{"model": "image classifier", "dataset": "microscope photos of single blood and bone marrow cells", "train_examples": 48542, "image_size": 32, "crop_scale_min": 1, "horizontal_flip": true, "translate": 0.06, "color_jitter": 0.1, "cutout": 0.25, "targets": ["cell type", "smear"], "num_classes": [17, 2], "arch": "vit", "norm": "layernorm", "norm_position": "res_post", "activation": "swiglu", "mlp_ratio": 3, "head_dim": 16, "fused_qkv": false, "bias": "all", "qk_norm": false, "parallel_block": false, "inner_norm": true, "patch_size": [4, 4], "conv_stem": false, "layers": 8, "width": 192, "positions": "rope", "pooling": "class_token", "label_smoothing": 0.1, "loss": "cross_entropy", "init": "kaiming_normal", "optimizer": "muon", "muon_scale": "original", "lr": 0.013, "momentum": 0.95, "nesterov": true, "orthogonalizer": "newton_schulz_5", "adamw_lr_other_params": 0.0017, "grad_clip": 0.5, "steps": 11700, "batch_size": 384, "epochs": 92.6, "lr_schedule": "cosine", "final_lr_fraction": 0.01, "warmup_steps": 350, "weight_decay": 0.07, "adamw_weight_decay_other_params": 0}
Rows from block 4, named by matrix and row number. Rows with one number belong to one neuron. Each number is 128 + 24 x the weight over its row's rms, rounded and kept within 0 to 255. All counts start at 0. Numbers have three digits each.
# gate: MLP gate (model.blocks.4.mlp.gate.weight, 576x192), inputs 96-191
# fc1: MLP up (model.blocks.4.mlp.fc1.weight, 576x192), inputs 96-191
# fc2: MLP down (model.blocks.4.mlp.fc2.weight, 192x576, transposed), outputs 96-191
gate.482:113122125080131129142108136118091073094117117110136108136134178122138057151154135117126136099118091124093106135127089081148170111111147135124133131124125164133143153174143124099143153084107136124155105121151100139136162074116100095138171120090132141168135130106105155131126158117105119111
fc1.482:153118098086136134125187105136091140138124110129127136122118161082109157168137195084109100117134127136158093169126083129129108086147158123115155158127168148131143131127126148158116122113138150162124164131111139135128183140121128160120148107129128094165139146080157119107107114103094150140
fc2.482:132142107136098153152140112147120131064167108148114118081129099084112101136171145132154133097116126135099098125154105155183154132107141128144139074125105133147130144115115104127100110158175157140111111139090163136098107119124104115139137146129139180191096133112090136145180132143101095133
gate.483:152143116131133115159119118125105136115117176190096078149141102107161115163136166130177108111117134124146141136121116131145136144125137130091084121097149146136144167158165154173138166156144095161151169120174118116157131142111107115115145151140108114112122103104132119126127161097109081136
fc1.483:111124128136173127132135143120147102099131119104147125118100146127125156119070114145118108138144120156102119111107097106102113137122117152103188151118113115133115131141130130137130086135125114178179111129098164140120150138109142162100109104168136138175147130141116150092149145151107175129
fc2.483:125155095129150112118120119136078103156183110114206154148111133164104134128153127111144139145107111099115138174101113138122107113121137121138132124136114175113158174107108123141085114139096154104082122109119120121139117109126120122099160141125151130098115099143162085139115118109090111134
gate.485:146133111133128129142120144082128106143169125136104128156123119093127124179136160117101134092101119110102124108178159118101128090106152130141112171175127104117179143107072138108128149092112098112150121142152108141111167128089104156108144141141114151139131152162059095132128153094127096111
fc1.485:172117116092140138108117118127143141177126129167107146137097124064144122150126140165130141125135148138117128129146200127112063157104138136156122113138177152106138138152149107123088143186123084139146119124106164135080167146133091113089164136105162142152094128102170149137150147118111131136
fc2.485:099134132168146106147144131125131169131088118088123118130155144140088130110116141118156109144128120118145145105105121104145152103146154141077121150171112148175107157092129115113139131147102115137148164135146149154114150121102129125120163116168144179079118156142125105149151108135127111106
gate.486:185153075091150156133131114113179128165147154114129143096096146139085122110116117121101099094149124092138117121084106128100133120113165138113162162132147143164122144081105115139134091154098137086146153130125125144154128114123148158140143151155148130126128156161132111115140133120136137120
fc1.486:144132168150117132155116091125137158102130113139091116123136098138143145094130148096121122152122116179118137142133127123128127127116126132189124141105103139139106127154110104101135138113150182158097158177156149148139149118094132142083106101110146111146112114107123128202088115137116101083
fc2.486:124156138139166114121124127090126164157151151095115141136098101140140071134112095113131129118171136106163121112094118149149119126125104119118088141159175145147148148073146101079098154101090158129135122116111096136129111088147121117135121151112154121090128174144098120129136167160147116165
gate.487:148178131125137130135110126137143161101069128187150088121139126141173124122137152147126127132148149085108159140149113145197124135097151112150120092141133137159108134125154168079138149118187152106119128120179104143153135117148115101125123161130165112156150166125114106075134115103115121160
fc1.487:169156117108133134125131137164145118146109091173147073124162098145157131131156171133139116125167137088107141117174116129197115134119129134149096132145128113152106126126148158089125197114165132097137139144160106112154143109122095133138128164148139117159138161106108109118131146138110132148
fc2.487:130092090194118152112140135136119141136078127103135121101163124086110072100197118122113089145134121156050146139149191125111131136136121081187095140141127121142145158143120131118110120135065132103158160133116135119122112146149127099085144107113128147145151131102113131134130130120152141132
gate.489:113076097128100127129163123127097125127127109084147118090150120094136114121104180143083135142117146109122117141091139122171160126128088160160147156144143123119144134163133103119104113146164171156114142143156112155180107126106133159196186167132148106135114135155121120132099149135168089129
fc1.489:136128092169088122138106089103147105114117112163171161130120155137156154103134117117148104121158118135115138133143137090151095155130147098108101148125131135137150129109131143137170114126106110148098147121115116130121104160161128119136098122140143132112120167194129135091140096068140136157
fc2.489:117125102118126134097123138153110123116128088113085081136185129101082110096123121150123144172111169123130093141115144137129117139143174144181110112098159108114130147142198140107098167110126144094127131137156112129125145141129139094112155129155102083120148134155123143138137122142092096125
gate.491:147138091119152128149130124139133136173108101098123080098100166131123128112142131145129110123188168119107122111101134148123085128142147122122132133155124140147142154115108102117178132206146129143167090087140174116183134096142145091153105160156127186154162121108162099167096109120124102127
fc1.491:158138114088132145155138140155127144174120118126115096111137152139100172131120131162112102118164188136154117091128106176148106144135140167111142100137159156167169163094125122144151122171139114169130116102160153169157137089139146118105099161144130169152112165135106105133120124095149113137
fc2.491:138131084099147106157146124129146154167092127137150160139111148094101163102135140159141107104120138123128172107134126111153106108140167137167111108120109099118097110159134120138142118092149110144147111143127104126150135130145134135129132113145099116084082178168119122081108138109128115122
gate.492:148122114122133094159124149174115123136163112128145101083142130123109159096126135122119076155139120119139104109146092132131166163135106147186090136155182113114153181122140130139103115067173105091084144158111131150140130117126135145126140139143151143157102098095132156137122125135097159058
fc1.492:116152131112106104139122129149127106119095094152158121110143129106128097139185165125146140158104105121150114162104109136136124143130153136141124145116105109126127136137120133135125134147142126115080103103144115134123140126115168082140112132162131164199083155090138080091115071139087152141
fc2.492:148172116132172144140145103132193130144134117115130111150157098141171142119173164126145122086096136137119156101121123053094133113126142146112159145104123179136135122156130142145104078159114141162133114120122146128114114143097106123106143147087116128075152146143127126109118128114094126110
gate.493:098067186135122090126122132133103155114156152140152138145164158091113128162161148126137142086118200131096123163144097128135104137120088150107121124140151153090154126145112114172132117127134088148135116085125078148092101119106129159147148145132128131147107137065129123149110143166158150119
fc1.493:113139112117128088163115114168088107153136156180134114123160126134155095131159112137131146153138149124145134156112127106134116114110079142121145132145183171088116174149140093154119127122107121156176122127158085132111127094134113142119164175151092131137133127087115120182130087181145124118
fc2.493:114125131137103158101082157103128133141136143093112096118143174154158120163138132102112091077139123083167112095116114104134165192128171100087136164104125102127136122135118137172122121163158079126135165137160121088104146139121101135166121146113137141155152111146122110093159123102154109125
gate.494:104154142108095146150128112104109132152173170109111145104131122118119118113146131123110181102109145092146125128160170113142091123117169182114105128110112100129128111099093126184140108171133117120114107148087143136140141121146127111127117108091122109127178134123104131124150151159122151124
fc1.494:115143138112101140148146110087107109169122184110119126135129170119124130084165074149113123093134143111141155153153185139121124090116138133101085150117151159130142103130120141146119132130110115175155103128114152103165132102107170056104111099135102148113175143132123121154173155129179101150
fc2.494:135109139102149129139110110127115161099129121140135129155168103125144102153141137115177077135126117143137122116146129119139128136163138145156125151164179110131111162130117111111101095083148142094162113128108080120126158144192105117162124099098081091120189104108125101097141101136132171139
gate.496:134096170112117079086135103167171133136158109145135108106082175146116123138154138149135107120127134133150103101117134105150091098172149134127156085123163156130115142123120160080105122103085149123132143153174141121130121106177142124118100158142120120174121128075108135116133125124109110147
fc1.496:123155102127127164156089144117112141104124117144102157104140105100080102111154129083122114102129144140124157142186137103105128145114127105107096136073133127142135125128110123169145123187111098119106117157157100144134165114136108128140143089148136162103140174132169107153106151126154127125
fc2.496:150110151173109100129139102105121099159130149117174129155102117154156111122138141119101131105097129139147119112121123140097119102148135104124091136165152103146175123107145125075093166104115131148137184139139125128086158103146128112128155157169098118139124182134119108128195122136128145142
gate.497:131104116095132151120117136076157129136139135125156132110127096133124140158161182121135141150129149118135134174126137125122117089089142120151148107131128136135145095138161158144139135129153112086140133130118153158113131117138164111120136108157139094070128117164119166156173143151134124150
fc1.497:175176167154110138130125124160127164113115152140152183097130142124142068117114117128109125140108071109162130109131124144137179119117106132131132139153101159115178137131062093132136105134121163147084126110156119099114099112099105137130114125121102126134122150137130102088126139135157127102
fc2.497:142109137126091159124138128091122142153103133135108142141135164149128167163103181170143152126079150136145113126114171114127116149129112108133148164119150064107136113155158143135102120146161135130098102160132126096120111131157124121106151092143140144098118156114119142121153121137152153085
gate.498:131141139093142161135107156116096118103098131115124169127113151121129132167101126125140101114081117159134111149119132137166128159138169108159140176132146068161130110151093093129129120156139127120131116126115179103087119114188096144116078123085127132115133121117123127109104110156115153125
fc1.498:143147131146143129164125123095136121137119110163144140126133138120099152177100116155134088128154097104140124138174106160168077091121136096176133136122081107133131157168096127130153152134104170139082156137135152153114153090146110149116107103100138124165116083112135139121108121123124154131
fc2.498:136143112111117159084101104106160101104131132169104155127111094167128104171100153136157168136140166155110165083154145074144112135165120127108092128160090130102142096143125151098195128148081121092106138084128131132132126131129126129150117127136125104120162110152113104160133127109155129128
gate.499:107108138142184075103148102172148125120149121136113138157161111118110131159094104153123144103101200158113119120076089134082115117103126115136107132103149120094114138118119136134115183110087116103149140164084123157170150099169144148150153117101142121110134090103095114139090121093107131145
fc1.499:150138128131125159157117159099124148106110095142119089072146129141130120131165121107155141099127082124152121166145129112158142108114108133137177153133116108148134109137123141137137052106139128143110104117104146137115131154054133105120127149144124107176144152107135163103159146109138117091
fc2.499:152187144103117108139139123150113179148125125101110179121107118121084145114121144117130122121136173078125092156072114159119115143150163138152123095129128118120122136136135068148114163135105067123161112152139132143148125113142125128108125088113116161131138133103091111126119135099139157120
gate.500:144120158154143136129101117100108089129128136123143099100147101127121171132161146118090123175131115116096136138073108152134136147126107142140144085154145125150132104169125129174106098161140100129135136123114164150134107103142123145078115128138071122114118104132123089126119177120098127105
fc1.500:139102148134098149131139134164152129116150128171084143163116174127119057108083125133134110124154146132130132094156143115122113121135125091113107139128158146112123137078124142128133120129109124168116095121126141118136157114149111133159089114157169124133151151166143122167159102114164129117
fc2.500:123150088097135177123113091121139127132153198135093102115101161146110128092160135161094126090167097149158134138125089103136142119141138175142144071125146110105139120094118096117097142097140153126102165124159186109080126129134129174100122157116116141145122130105127100167116125131120128139
gate.502:138161142170133117121100155121145111160176106125125137163096145121125083113092098094120120135109139171101147161135131122127129110135148121117133107144129130147152142106151058101104158132124124137128123167131149121157085127146096099123153152174128116098138130090145129118109152138138097091
fc1.502:182146092145154101114113114147148163134119144166124163128110103179136132111103121179146075105122081115099143127129145117150144100145157119103073096096175145132082166141179099133108160135121138153167166118131143137097134111135139102115141142122131138135138131120129135112086147169143088132
fc2.502:114107126090117115127102128169142135113103106120095113112142159094085106132166150144155139116131152124113131143144167094114152137168111113106113141178118112087165188165150101101115119138099132088138114146108130098162157149178109141130077125194127137145136162167115146106121104097127135161
gate.505:120106116094120125152153134105112142033134113164127130111100153135101152083167134154133141110104140112127136125141131112116082127146158107069131158144172091148119106132130151118131101137116134121107143154140123128146138127123125107144121158120104099121113140108103128104136121144154156103
fc1.505:110140141106130115114164149098154121067147122161140109107083154145110139113147138131150120096101109115137160109104129140118104112157118117086127151179157075121100086139126145150100144131122113142115109134147113106119139131121130105151110146140111116111100142126132130076141120116153142078
fc2.505:152113145163119147097078123113142153157062105136138104131139125093111126106151110118145121172116179128169125134132106152154149133154162137167163099141121085165133125117133113151157167144147109117157102141126189162143147135103078109116120157143132121127136146182111124108124159141100111134
gate.506:148146087111128118156136140160092118127175148130097172169132136137101125146135112106113109121131134124146095146115168167143141067093138098136161078132145144120084118105103107136136174113181135157099157116125135099136176110108107078090113152146116171110099158152091108132121079142102116157
fc1.506:145122118164163095169132132153126126114122152118076111162111131129157138172128126124094095116121167183100105124111135131145130067075159156086149098128116127097088140103106093125156121123140115112090104127098154131131128134136117143101102099132118165148116170132148135106112108138118088137
fc2.506:156136110149140145132106169128129098128146099142116141142134162161152148149084152099156151135114099161108125096141102127084151196127136143142141096081092137147170129137142140120126150120139139148110111095158099189099116142168125113142078122123139110137186119130110146132076136110137140101
gate.507:172181149118081102149088128131101120155153109127094131099097126137071094137112125122142091103107114143168088136133138131077141126118157126110108168140130160122106130116157123095107144137149153113078110085190125125137117175124102112186158135147145142149143141097140125145136182122136137137
fc1.507:147128079170140119110092119094137143138139164168164127156158156113156146129137127122134169107124106135131109144115149127137090115130079106114128117166105109114148143133074143146148110133145091136122144127116104171142133113145149150104117127111114139120133145100134122151125140149109093127
fc2.507:152166151151147149082164157113102128125114098137115103104154140163096120129148117103152125170113142140129136123129101105089137144139154148158092145098132159098138114128167111097170109153156144151127095113165123126101095140087091154084103161124088111161118134136140139136111095098123163147
gate.509:111113120175164140145119083141113148113136113133130128142133140117080152088199141105140130136111094113115114119136131122080144139132147114126123133150160149109179150107137155165135135139120121132138127102150118137142113127110118180126106171097106153130132151136084123097141166094105176096
fc1.509:135125132106124191129173156165180135133123169122114162130127134154134103155106124172144149128115159059121134113145144147178114139123083096118180111128111104174140101142130104080112092142142164114108120161097133131114144105094144126098102148118109109156123108103132112128119116120141148132
fc2.509:162160108105111129140125089176133152128143138132154094109156145151122154106181134119133119142152084175094144076121136099101101108139122086123091140139146138156104155109132132102162152131142122150079121066130133123145129137111119137146098113101167171159125110147093123090171128152095121139
gate.510:152134101162115142114101083082137114144089106099108104129124103138137083141162114119133106130133121126050136142114151090144127122117079128190120119102145151112118135159168125112128114124125132108140125125113136145078150151152126097182111126151117105136147166116170093112109155107174131122
fc1.510:108120140110110100152138134127103114103134150167107134176126153140103136150099145112101140132112121081179152106144096146060132104119146078102151115126102130127106112111139109136135119134121120109144121171117088140155144091125162148123140152106137150146138145134115133151122141145105098123
fc2.510:115129127124074172140109108116132158153118140087169098144144135108118123137140176105102107144108164138125132143171139100116078141093108141167128108092133146144116102126160124130102118186147141134127113099155118095134153148129104105115141106179123118078130109106135104136123120147118144147
gate.516:101137115169134085131145135131131170131148111104098152135116168116130137172107144129131155112129163118106130119122136115125153110128145110124103100123170105126138151109112121122159135136146094129108111156136134108102175118095099134097116154127128166096124080095110135130081151170126164133
fc1.516:111111080134122114105109099154116150147153124133169176120075083129101135154077149137165129130113116128136110113150108115097149110127139075130120058140149123164145176146124162135153104160120126159147125135120144155136076121142096180117107099131092121082142088111131154132114125127103163127
fc2.516:152144103099124110130146125113134160141108117143158161064131155105096152149138113149141129110100108153104168122150093111150129119150132119131124141132088149144109068101120172123114172116136092103127162157112119172148146136124167122166147138119116172155156109156157152097174097115117147148
gate.518:109100126131134112144142092139142134130123125140197125146136121114122121133043151124145127104154068143114144128135113121171099128118152134113114166141132132133121130139147140171167124170120104123119115125100102149101104144162160140142143088101100126088144139137117107110106102102099105117
fc1.518:155153100125163130104125125167103132127138133106061129149109116124154115122127129123117134099105161142125129127113145151166117101132125129115135123111173124096119127123119108158135153115163108120108118098103204132145139140093056125163127087150120132150124121141117132125113131159151159167
fc2.518:076148109139104105101112115140178088168142142131107108098140142136177147134138151097130117110158139112121166116154125114111127121112134136122113127117147146146123097145103117153145118160094131145156175090148081093087127114170106127144155155089123133116168103166140101148145104081125150118
gate.519:126114138135189124134165155165101171126125129102149085081123156100141148130130129111116096134137127104125138150121126111154167146116139150128151163131125097085133128121138159137095133144150087131091126155153111189091142103114174129122163115143174138154094094084147101100110127153119126165
fc1.519:143154122140160131111167180152149170136126122119103101074156156110146140132125156135097108141131115085117096148131118112151177107097143136102161135083134112116103126131159130161125154134158114155088118172131122150126158114143159138099174119160159118161087075106144140109096114138134118127
fc2.519:163137082130113154144116138163127097157125127173134164137152147114154101163130148158125153139086121140152117134119159128122144129142129135122161174149121186139133090149133096174140119110116114113164121123143089106148133146101088135148151074077137100125109091153073111162098090125154114134
gate.520:142112119135141095110113170107124155088111098127094083123106121092134123126121151122126165140081122126139141116141097138110090118080125113126189131121160097133097141113150144113106135160107141121124136135101081104142139079131090146133148147098159111147148120097168121135110137097128127169
fc1.520:129122146185089141175131142119146110115162143162169147124117123118153131145166102183110117119123159155129124113159116115138154101153129164094135160160101169165146126096124076143144116086096160086124145116160174112129128118104143156103122143148067143105100130140145094165117082113133152121
fc2.520:136113080108140161149113119163144149119132168137111156127117158151139089121104114125187195109126118168146085137138149112128117099087105142167120172115167099142083143145077094141145075109148124134099125143122121140082128097105124103132114165141146133136164155143089111111154124098111150149
gate.522:069123137100122144128126135097164133129121115092104135163139148106071158138179139131094156125134118138141176165111065140141120119113102111132188151126099144123117109097173115125101134118103151142101117057139090124108129066140121129106137168145146124130173120162119147100102189129117126109
fc1.522:070129091109102113088170148139141106111129129078116140126100124125113123144117093136098101084119158153140114175126105105121145088157083126120118145143091124124128117088119142128103106136112133099108107104124116115067155144139105133098112132164099156130182122143168117099117114122147118091
fc2.522:074125158184111105115112142137108154118158094117143129098101143127151111156068113148129140166143120107134116129105140156105098105129123161099146107113094125169148129150111132120174089172119115113163115187120186147117113139159128149103129118126118117119106142145126135147170134154184145151
gate.523:106088140143157134122149119136090128166139120149071123147105114136098133121113158110133149118159149124096130128129138101107125120136091168107104112135120147139122147123189089070127156136135105123148115139126125123119121149110143069157117072152097149126064171132119173152143139085129169124
fc1.523:114129109131123186102109104138116122104113090119148156113135113146109147112175129145158110124123102125129161135165124194103122153136129106118135144107156101116159121120075124170132147105110166089174118121126103158154162126192131151099147154110124123126164131099135104149108131121154162130
fc2.523:149101119140117127142152188072145104164122149151102151121135154136160141138111120175113139128122142120106046094120118121103164165094115123121132144133138089149111111179153144140108117153154106111151120127127125087135108193087116112171118108100120132105123145166085122117123156126113065094
gate.524:130122101103112138145141159133130161133079153107151114137134144118090154104153134116150160135098143129132169127122133117094120159168162129117127115112146174154136136112145097072144115080128083099108140133142119104112120107174148132108100078150112145105166093045106081143145136151094129137
fc1.524:133160141133082135156161140140139143098081125141101141110133119146140111146111141098126148124137149152126101156170105110121072101113166179117130159164132121108162111102137110079124109148100122100140179123109121093104124143153153153069073120082121103108093130148099095148152112159174135101
fc2.524:096108119148157138128139060118154124122133104164122111117174136119134135142101118139135116125151157124137118117145115135133140123118115084156173173139133122126117118136100145132126139108096107112129133141196140138174101111111125147122178144112135164138098167097104138064123139109118150120
gate.526:136134116115122082077129132134158123139089120140168123147126144125093131154123115159089125120128145133129137119170123133095106104133112155146087108145098117169106144126157129121151142089090135137143105122161100124151149191131137165118127089116103172096123146123131156102129112146126153132
fc1.526:069107099152100156111177147093111113128136148139120146119104075110144153143067148105106156166140153160143150099128094100118104085124100152158116091110114169136094138149117112126125153149147138151089152091140163100092139149121160114152154124104093132093120112071105144120155146168136162142
fc2.526:148154121056134143157141098189121128121130143108134106105095133085076089114122121113109189155112160102142129114161150136122171159162119145084133160130074167088123124143157132181119142119115079124117105144118105107174102166166137126133140121142139121135131144179146127151132131175154128119
gate.528:127133128108115132160143115130124108115140142144122099145082120191110093143134115106121113101167127126117127096135135127157139138163123112128170078139147158130131123181150113141130134143085156122121148098175107114181132225145127128136167154103122160122140109093084094117101101092090125098
fc1.528:126131080143143156134089109112117158131111108093173159147136140096130125109149088164102136155100154119115140156118164128152106203081138106121104149138072114096105130140117119130177131145117091126105096105135116147134136113106113152122145143150136112101118142143162114124123144154097123139
fc2.528:151083158154138116140152152099106111149126157143092147127090202124155122165116122131146119117114124102120107089112119156124165132111121140100143155086161081151121126160156129120124088131127119126145133143169096070115118196112135138151167096114106142131154127144106120110097163127181116092
gate.531:156130135130145176126102128106091134122097127138123159135127144113137126147124158065160113091148127120138120125140112156076123114105133134124137116128155083135070106135192108138132099140113154178128140130137153079145120151114164143126166088102119151107144067087128110102114091155161152071
fc1.531:098115162184135117108105127145176113102113106163126158161112128186152102105105141197097130130190169127112155144080132183160120143105085141125158119156117119136099148125114114050153154098123086129101118092120130153130150141129165115137109109106142106125148155108149146134131135133107115124
fc2.531:094123157129123084146136139108098115139127106141103168136113110117140139115208111104093075155119141140112126129118136119088134113106136145152106134123143099170155098156118114137134177098148134140175116118134148052082104128154105148123148148139178091123169132184117120129167107113151131106
gate.532:105117096196153124155163121114152146115181079163135126123074141111131144102108126101090125140101160112147150143146147134130133138081113139157128165138156131144121112097106121088101107141149124127134117136166144096135126160117152127146142100150135139207161143132109071114175152101105159148
fc1.532:133109095110134130144127142136142173133130044153087145143147127146118106116076097179093128138140165114131141132128182141140121108131110132145132134140122165137125116159141134130133134115119161172128108130120142112143122130093122146143140150147128161121144120136130147120144140107123120164
fc2.532:060143137116109121152120078165144137129142121130167096117181137099097123147121129119140135127134105133130110128159127118100128094161116130101125134144079159160111161183122148093163140175103125099153148134097121117117097127130110123093164116136166134107102169099165127131116167116133144143
gate.534:136115104137124129121142113146137092107173138119148105140127112126156143095142172111119139147149140176115125105173102097144117129107108106147112108135138081100142112140190136145088121141107169200090106141147117130131134113069112100167141127160087119150102122146117105098108154090136170134
fc1.534:111134141178143106108099127173120107098166142098145112134142111136135179065154148102126095149106118120130147165154110105194160120094140143127111148126112104143151125108146108188096134165135215164111140117170103096142141113108081130173151129126108151130118103136133101075094137117114135120
fc2.534:104121160131101170150068167133085119148141139129159117139130143115151179121131097165135178104126136094139151120150128179129092075132134130175161121133139133103117116122122138137120082138114163101154161126125143123138112116177117151155081182104100138136153153149120140153138110112106151091
gate.537:124104175120147121148146112127113183104128141142078138104183140122125090121105157107163113136121159149135155094123104125121149102132168152113104117138123075147127123158136173103127152107102169148160124144141113100098126134138133127110102181141125110096125157099096107126112131102159117154
fc1.537:105108166117136108159136143118103169132137127138070132128173140114119108127092156087159097129147146154127143075127113102115122106106176138113119136111143077150112100136116168114130156107142146170164108147135132090098127137134120126118108167114106103105104135091117109109108113121126131146
fc2.537:129116149144113128149154129137144148134121121113100083132135075127132130140129140122116132112145115150135148166118135141153152103168134129121138123147119135111141152144124096170130085139138102114115119116137126161162160116140149141158137138114111144125123136152135168153106082141102153201
gate.538:162096188148154139137113121103109103118100132128091121128163143101112089129109140140109129106146123104197098155154178172147113184117154138111085120111113106093123094148150103107125130131104122137155126132108127138151138112128124106121162148124107110121108187141151166117124144139140075120
fc1.538:105155124082160192169114158098139123123084114114121139151135128171144140122140127137183134138115158181097105140090157095147115120118101137110135105184134097112142087132170085186112096139124099119126158100142102118141117131131115106089138140100131125153097110136129162151162141142124094109
fc2.538:147129119142124104166108156148144125115136113093135109097142138148155141156120128123100134121135096157142096115151145118109154093109156138124122115125102154123190072142174118152154123142144163087133127152143141151140114112137133153091133124108124156156118134127114115136133186149118125093
gate.539:150138145109099113091093113104112079118134114145136142088142125092123149131142103133159171117134124117131143169135115147198124150093102140130129120126159115071099140123126116095172146113155114123153131150114104111098107088129135104111128096125136136165132093133124136133151145166120167092
fc1.539:162131119131112083119083128105120113149137130130193140139138142108121129155124136157152138131111141110140139149090115129163114161122109117083117083131151117102163120126127151105142125126139121131162087135118149135119133122137146130127082063119162141133108114115117086111128165108138173160
fc2.539:085095139167093108141127170144181114153137137140103114136124201135186130148131098150135102122134125136120116095120138114097161176134118140062123173126115131158131104174110147163152131148133112112129141114157099092130137148106119135161128103100105141087142122144120119162132134134140102089
gate.540:115099117167135137131150124117131105123133111122132131116137106146126151157119140154127099162174154118081122135118085124174107099133124099120110130105127103134140127110130134116157078147145188140163124129136167161117148158090104118084112135177135087166166138112120126097106122112113136128
fc1.540:165134181105168119165154153108137122163115142146069107130120152118122108153113134124133105135159108084131133148154126103114131107136120108130121152148099126116110153150116132088174157139118166115172145139110135130152106185135137148129102101125127130163154156156089118156122115121146109117
fc2.540:119107102122155143112110136126098122138141176090156134137120107183118157122158156117093110101115126154127148136121127079162110143110142116169131113115085101119115111167122150132149102090154123138121143139127129133133128099149177134138163122129114165095102103103088170126145124145092134124
gate.541:080118083102132152138134109147190138123140131109127163130095146170126098072121151107112100121138145117173103134079111136105118143131152133098145121116123138113153132146137099133121115076134109088161088168167123121066095124127169140136119124125183121123121104101098147131152153151122153129
fc1.541:108141119121126126138136109137172181115148127086125100117110163142136107061145125117113108106142094084131128152102102108130144140095140167112138099100150126129116138132103091174099139086118117115121115141158140139090117128102170132156133131097168119136129087110129148140116136133163167140
fc2.541:125104098129143124117123174164115129155123130103137087115154080107126106150144143129128161115188088101165147127104086169140106122129149064120167140133084155141139149114117137133111128136176154134130160103124123110160146087141097110138148096115122143142115060117118117154109098117134120135
gate.542:153129124114145113114133150147096154127091107080118121130131136124127142164114108133154109111155142086114151136120122155096131136120177098134125117133145103162135126126130118135148157089132102127130118072165101138178096117145121162118155192118116157131120157107174086116121100089104091114
fc1.542:112118154131168178114133095133124105131137150123133137146120094124142131122105096114141138130146116159148146107179118175124126119158136140146189115119098162077124124118114180118138126160076153131144120125083175117093132137138148107134100094133115079116099098107082160150124106139143083152
fc2.542:163111160128147106116138086170158106123090087148180098156061106124143159084130161115096121068133128126139161105122128117191077152181113135154144126129162142147160116129124111123137162130156155103148108148128146143138157160110123109122112130104089124142106159135105152174139142114143132129
gate.543:107134085157116094119128140118095165115090122111124143181142100139126110117134112104135091106163108096162128111132125141143129082121114098125131121135109098121096150102177110111102142089123123117121137142132127092157159155111136148120102107152159131153099121086123097153134146099094182128
fc1.543:146111126114142139094144122117149152200115156110136147129097147116095178112128110115108154169083139130155123157126149129155121164099134099141156133142145138155137090117126120128131164099133115119126092087126109167071121068119132113127128142118086119141112128146154117113127087093128079076
fc2.543:109109137112083105178130170104142131125153086162167156113136086076092148136099139158157166168155098143126114195098130102106128102114100141106091155156151135142099141114153124106098151118149146109139144156130138149157141117139127151134154115151148117141113135107122117112123140124114135084
gate.544:173151098147130129177066139184105060131162135128120128082100152086071158136164159183101153142111130129106124160085154115070095155152111158163148142135137126127106106144146091124128146155117139142118154145166158092131146126156121100126150142150098120087154109134125151116109113159118137138
fc1.544:102113123138169121146148109134108161115130117120094114151190107124144118164080134135099130114159141163111119160114103115113113151154137111113132116117146128113126123158097071135174141131167166117141127093092114087078140148124120120127149131122114120104139154124158104098129129115090119129
fc2.544:105137146159144101191119172145107142116140117088117155143109120108166122122137069138147117095142106151139151109144106161109106079141129113101097140134139140125156099104161166108111153129136131131119122139125145136115110099121161153101092132101122101105155140103104068167127135138120107132
gate.545:104117158099109135078119119120128112184093100080156175126124164112145166113141120134142115153113134059120153156145110119153136127125157166140159134132140120140098126100127120144128123105116150121150103110138110171113122128118101169146146156088142170171151140144083119129111112102121163121
fc1.545:131115141096128159174133146147126130087112109125104080123100114155147096128102114130146172113161135179118136114141157143116139167110112123107094124119130179139146098122110131102094111156136154149132173145124141109130111097173123114160147110136114114083148100127105139163153130149136093153
fc2.545:176082131140112132131110154091124126138134130146136111121127131137137137082128146138067137160125148089160106156099151152134080126143130126117142119097156101096126126126136179126127153136110169106153119134101123141138164085112169136099105134134145140142107131114161090142140137134136146154
gate.546:130113078129146100139154135127148133136121106104099157131150121097102195137133112075134119174158148123117123131099141148138125099142171124145110171124123143114105087129174114119135167146165122145094122143122089115133150123127130144071139120138135212138078156113159156136150133163106107165
fc1.546:114133131131167112113176133126136097140150116114135140125145131088117188156151121092133122183133154161139137124133121164136117099147169153163108142113071134101128098118164094092100155123121109161103132140081110093133153132125101121098147103121114211130119165095161144118136117147128150170
fc2.546:141123197087120131111144120155085107133121142121149118143100146107126129133093150104117130072152097139085149126126127073118108176129087162130172110166115135127164126114104112090102139131124114120126176106082112083135117123155122171127143106129115145095129128098071091135142125089142107152
gate.547:095123127140161098131169147118125121130138141104038125140074131117162123133085114162186146082094141139111097132158136090109173169132100148125157119143108184131135104112136159111172098144105161181121119136169138127118128117156098158120114139113116138102138128159146147109142127137130094144
fc1.547:139184113143125148123113132137154128118087141158165103142166112148112108135114101119123112087129084143104132111114141169129115100112141109132111103129120100131122096154123108120130194088153169098104125157120090154140125145118121153144116129109097129152155138121170152161098108132152133158
fc2.547:084086165118156133142106114082130115169153107125082122142112138088138151098163123102149111142122180124136141144150118123172121134185118198132121124103159133128126114117111141090074094154150093138108177126133128124095083104144107155153116117114145125106153115177101125156127111083137133118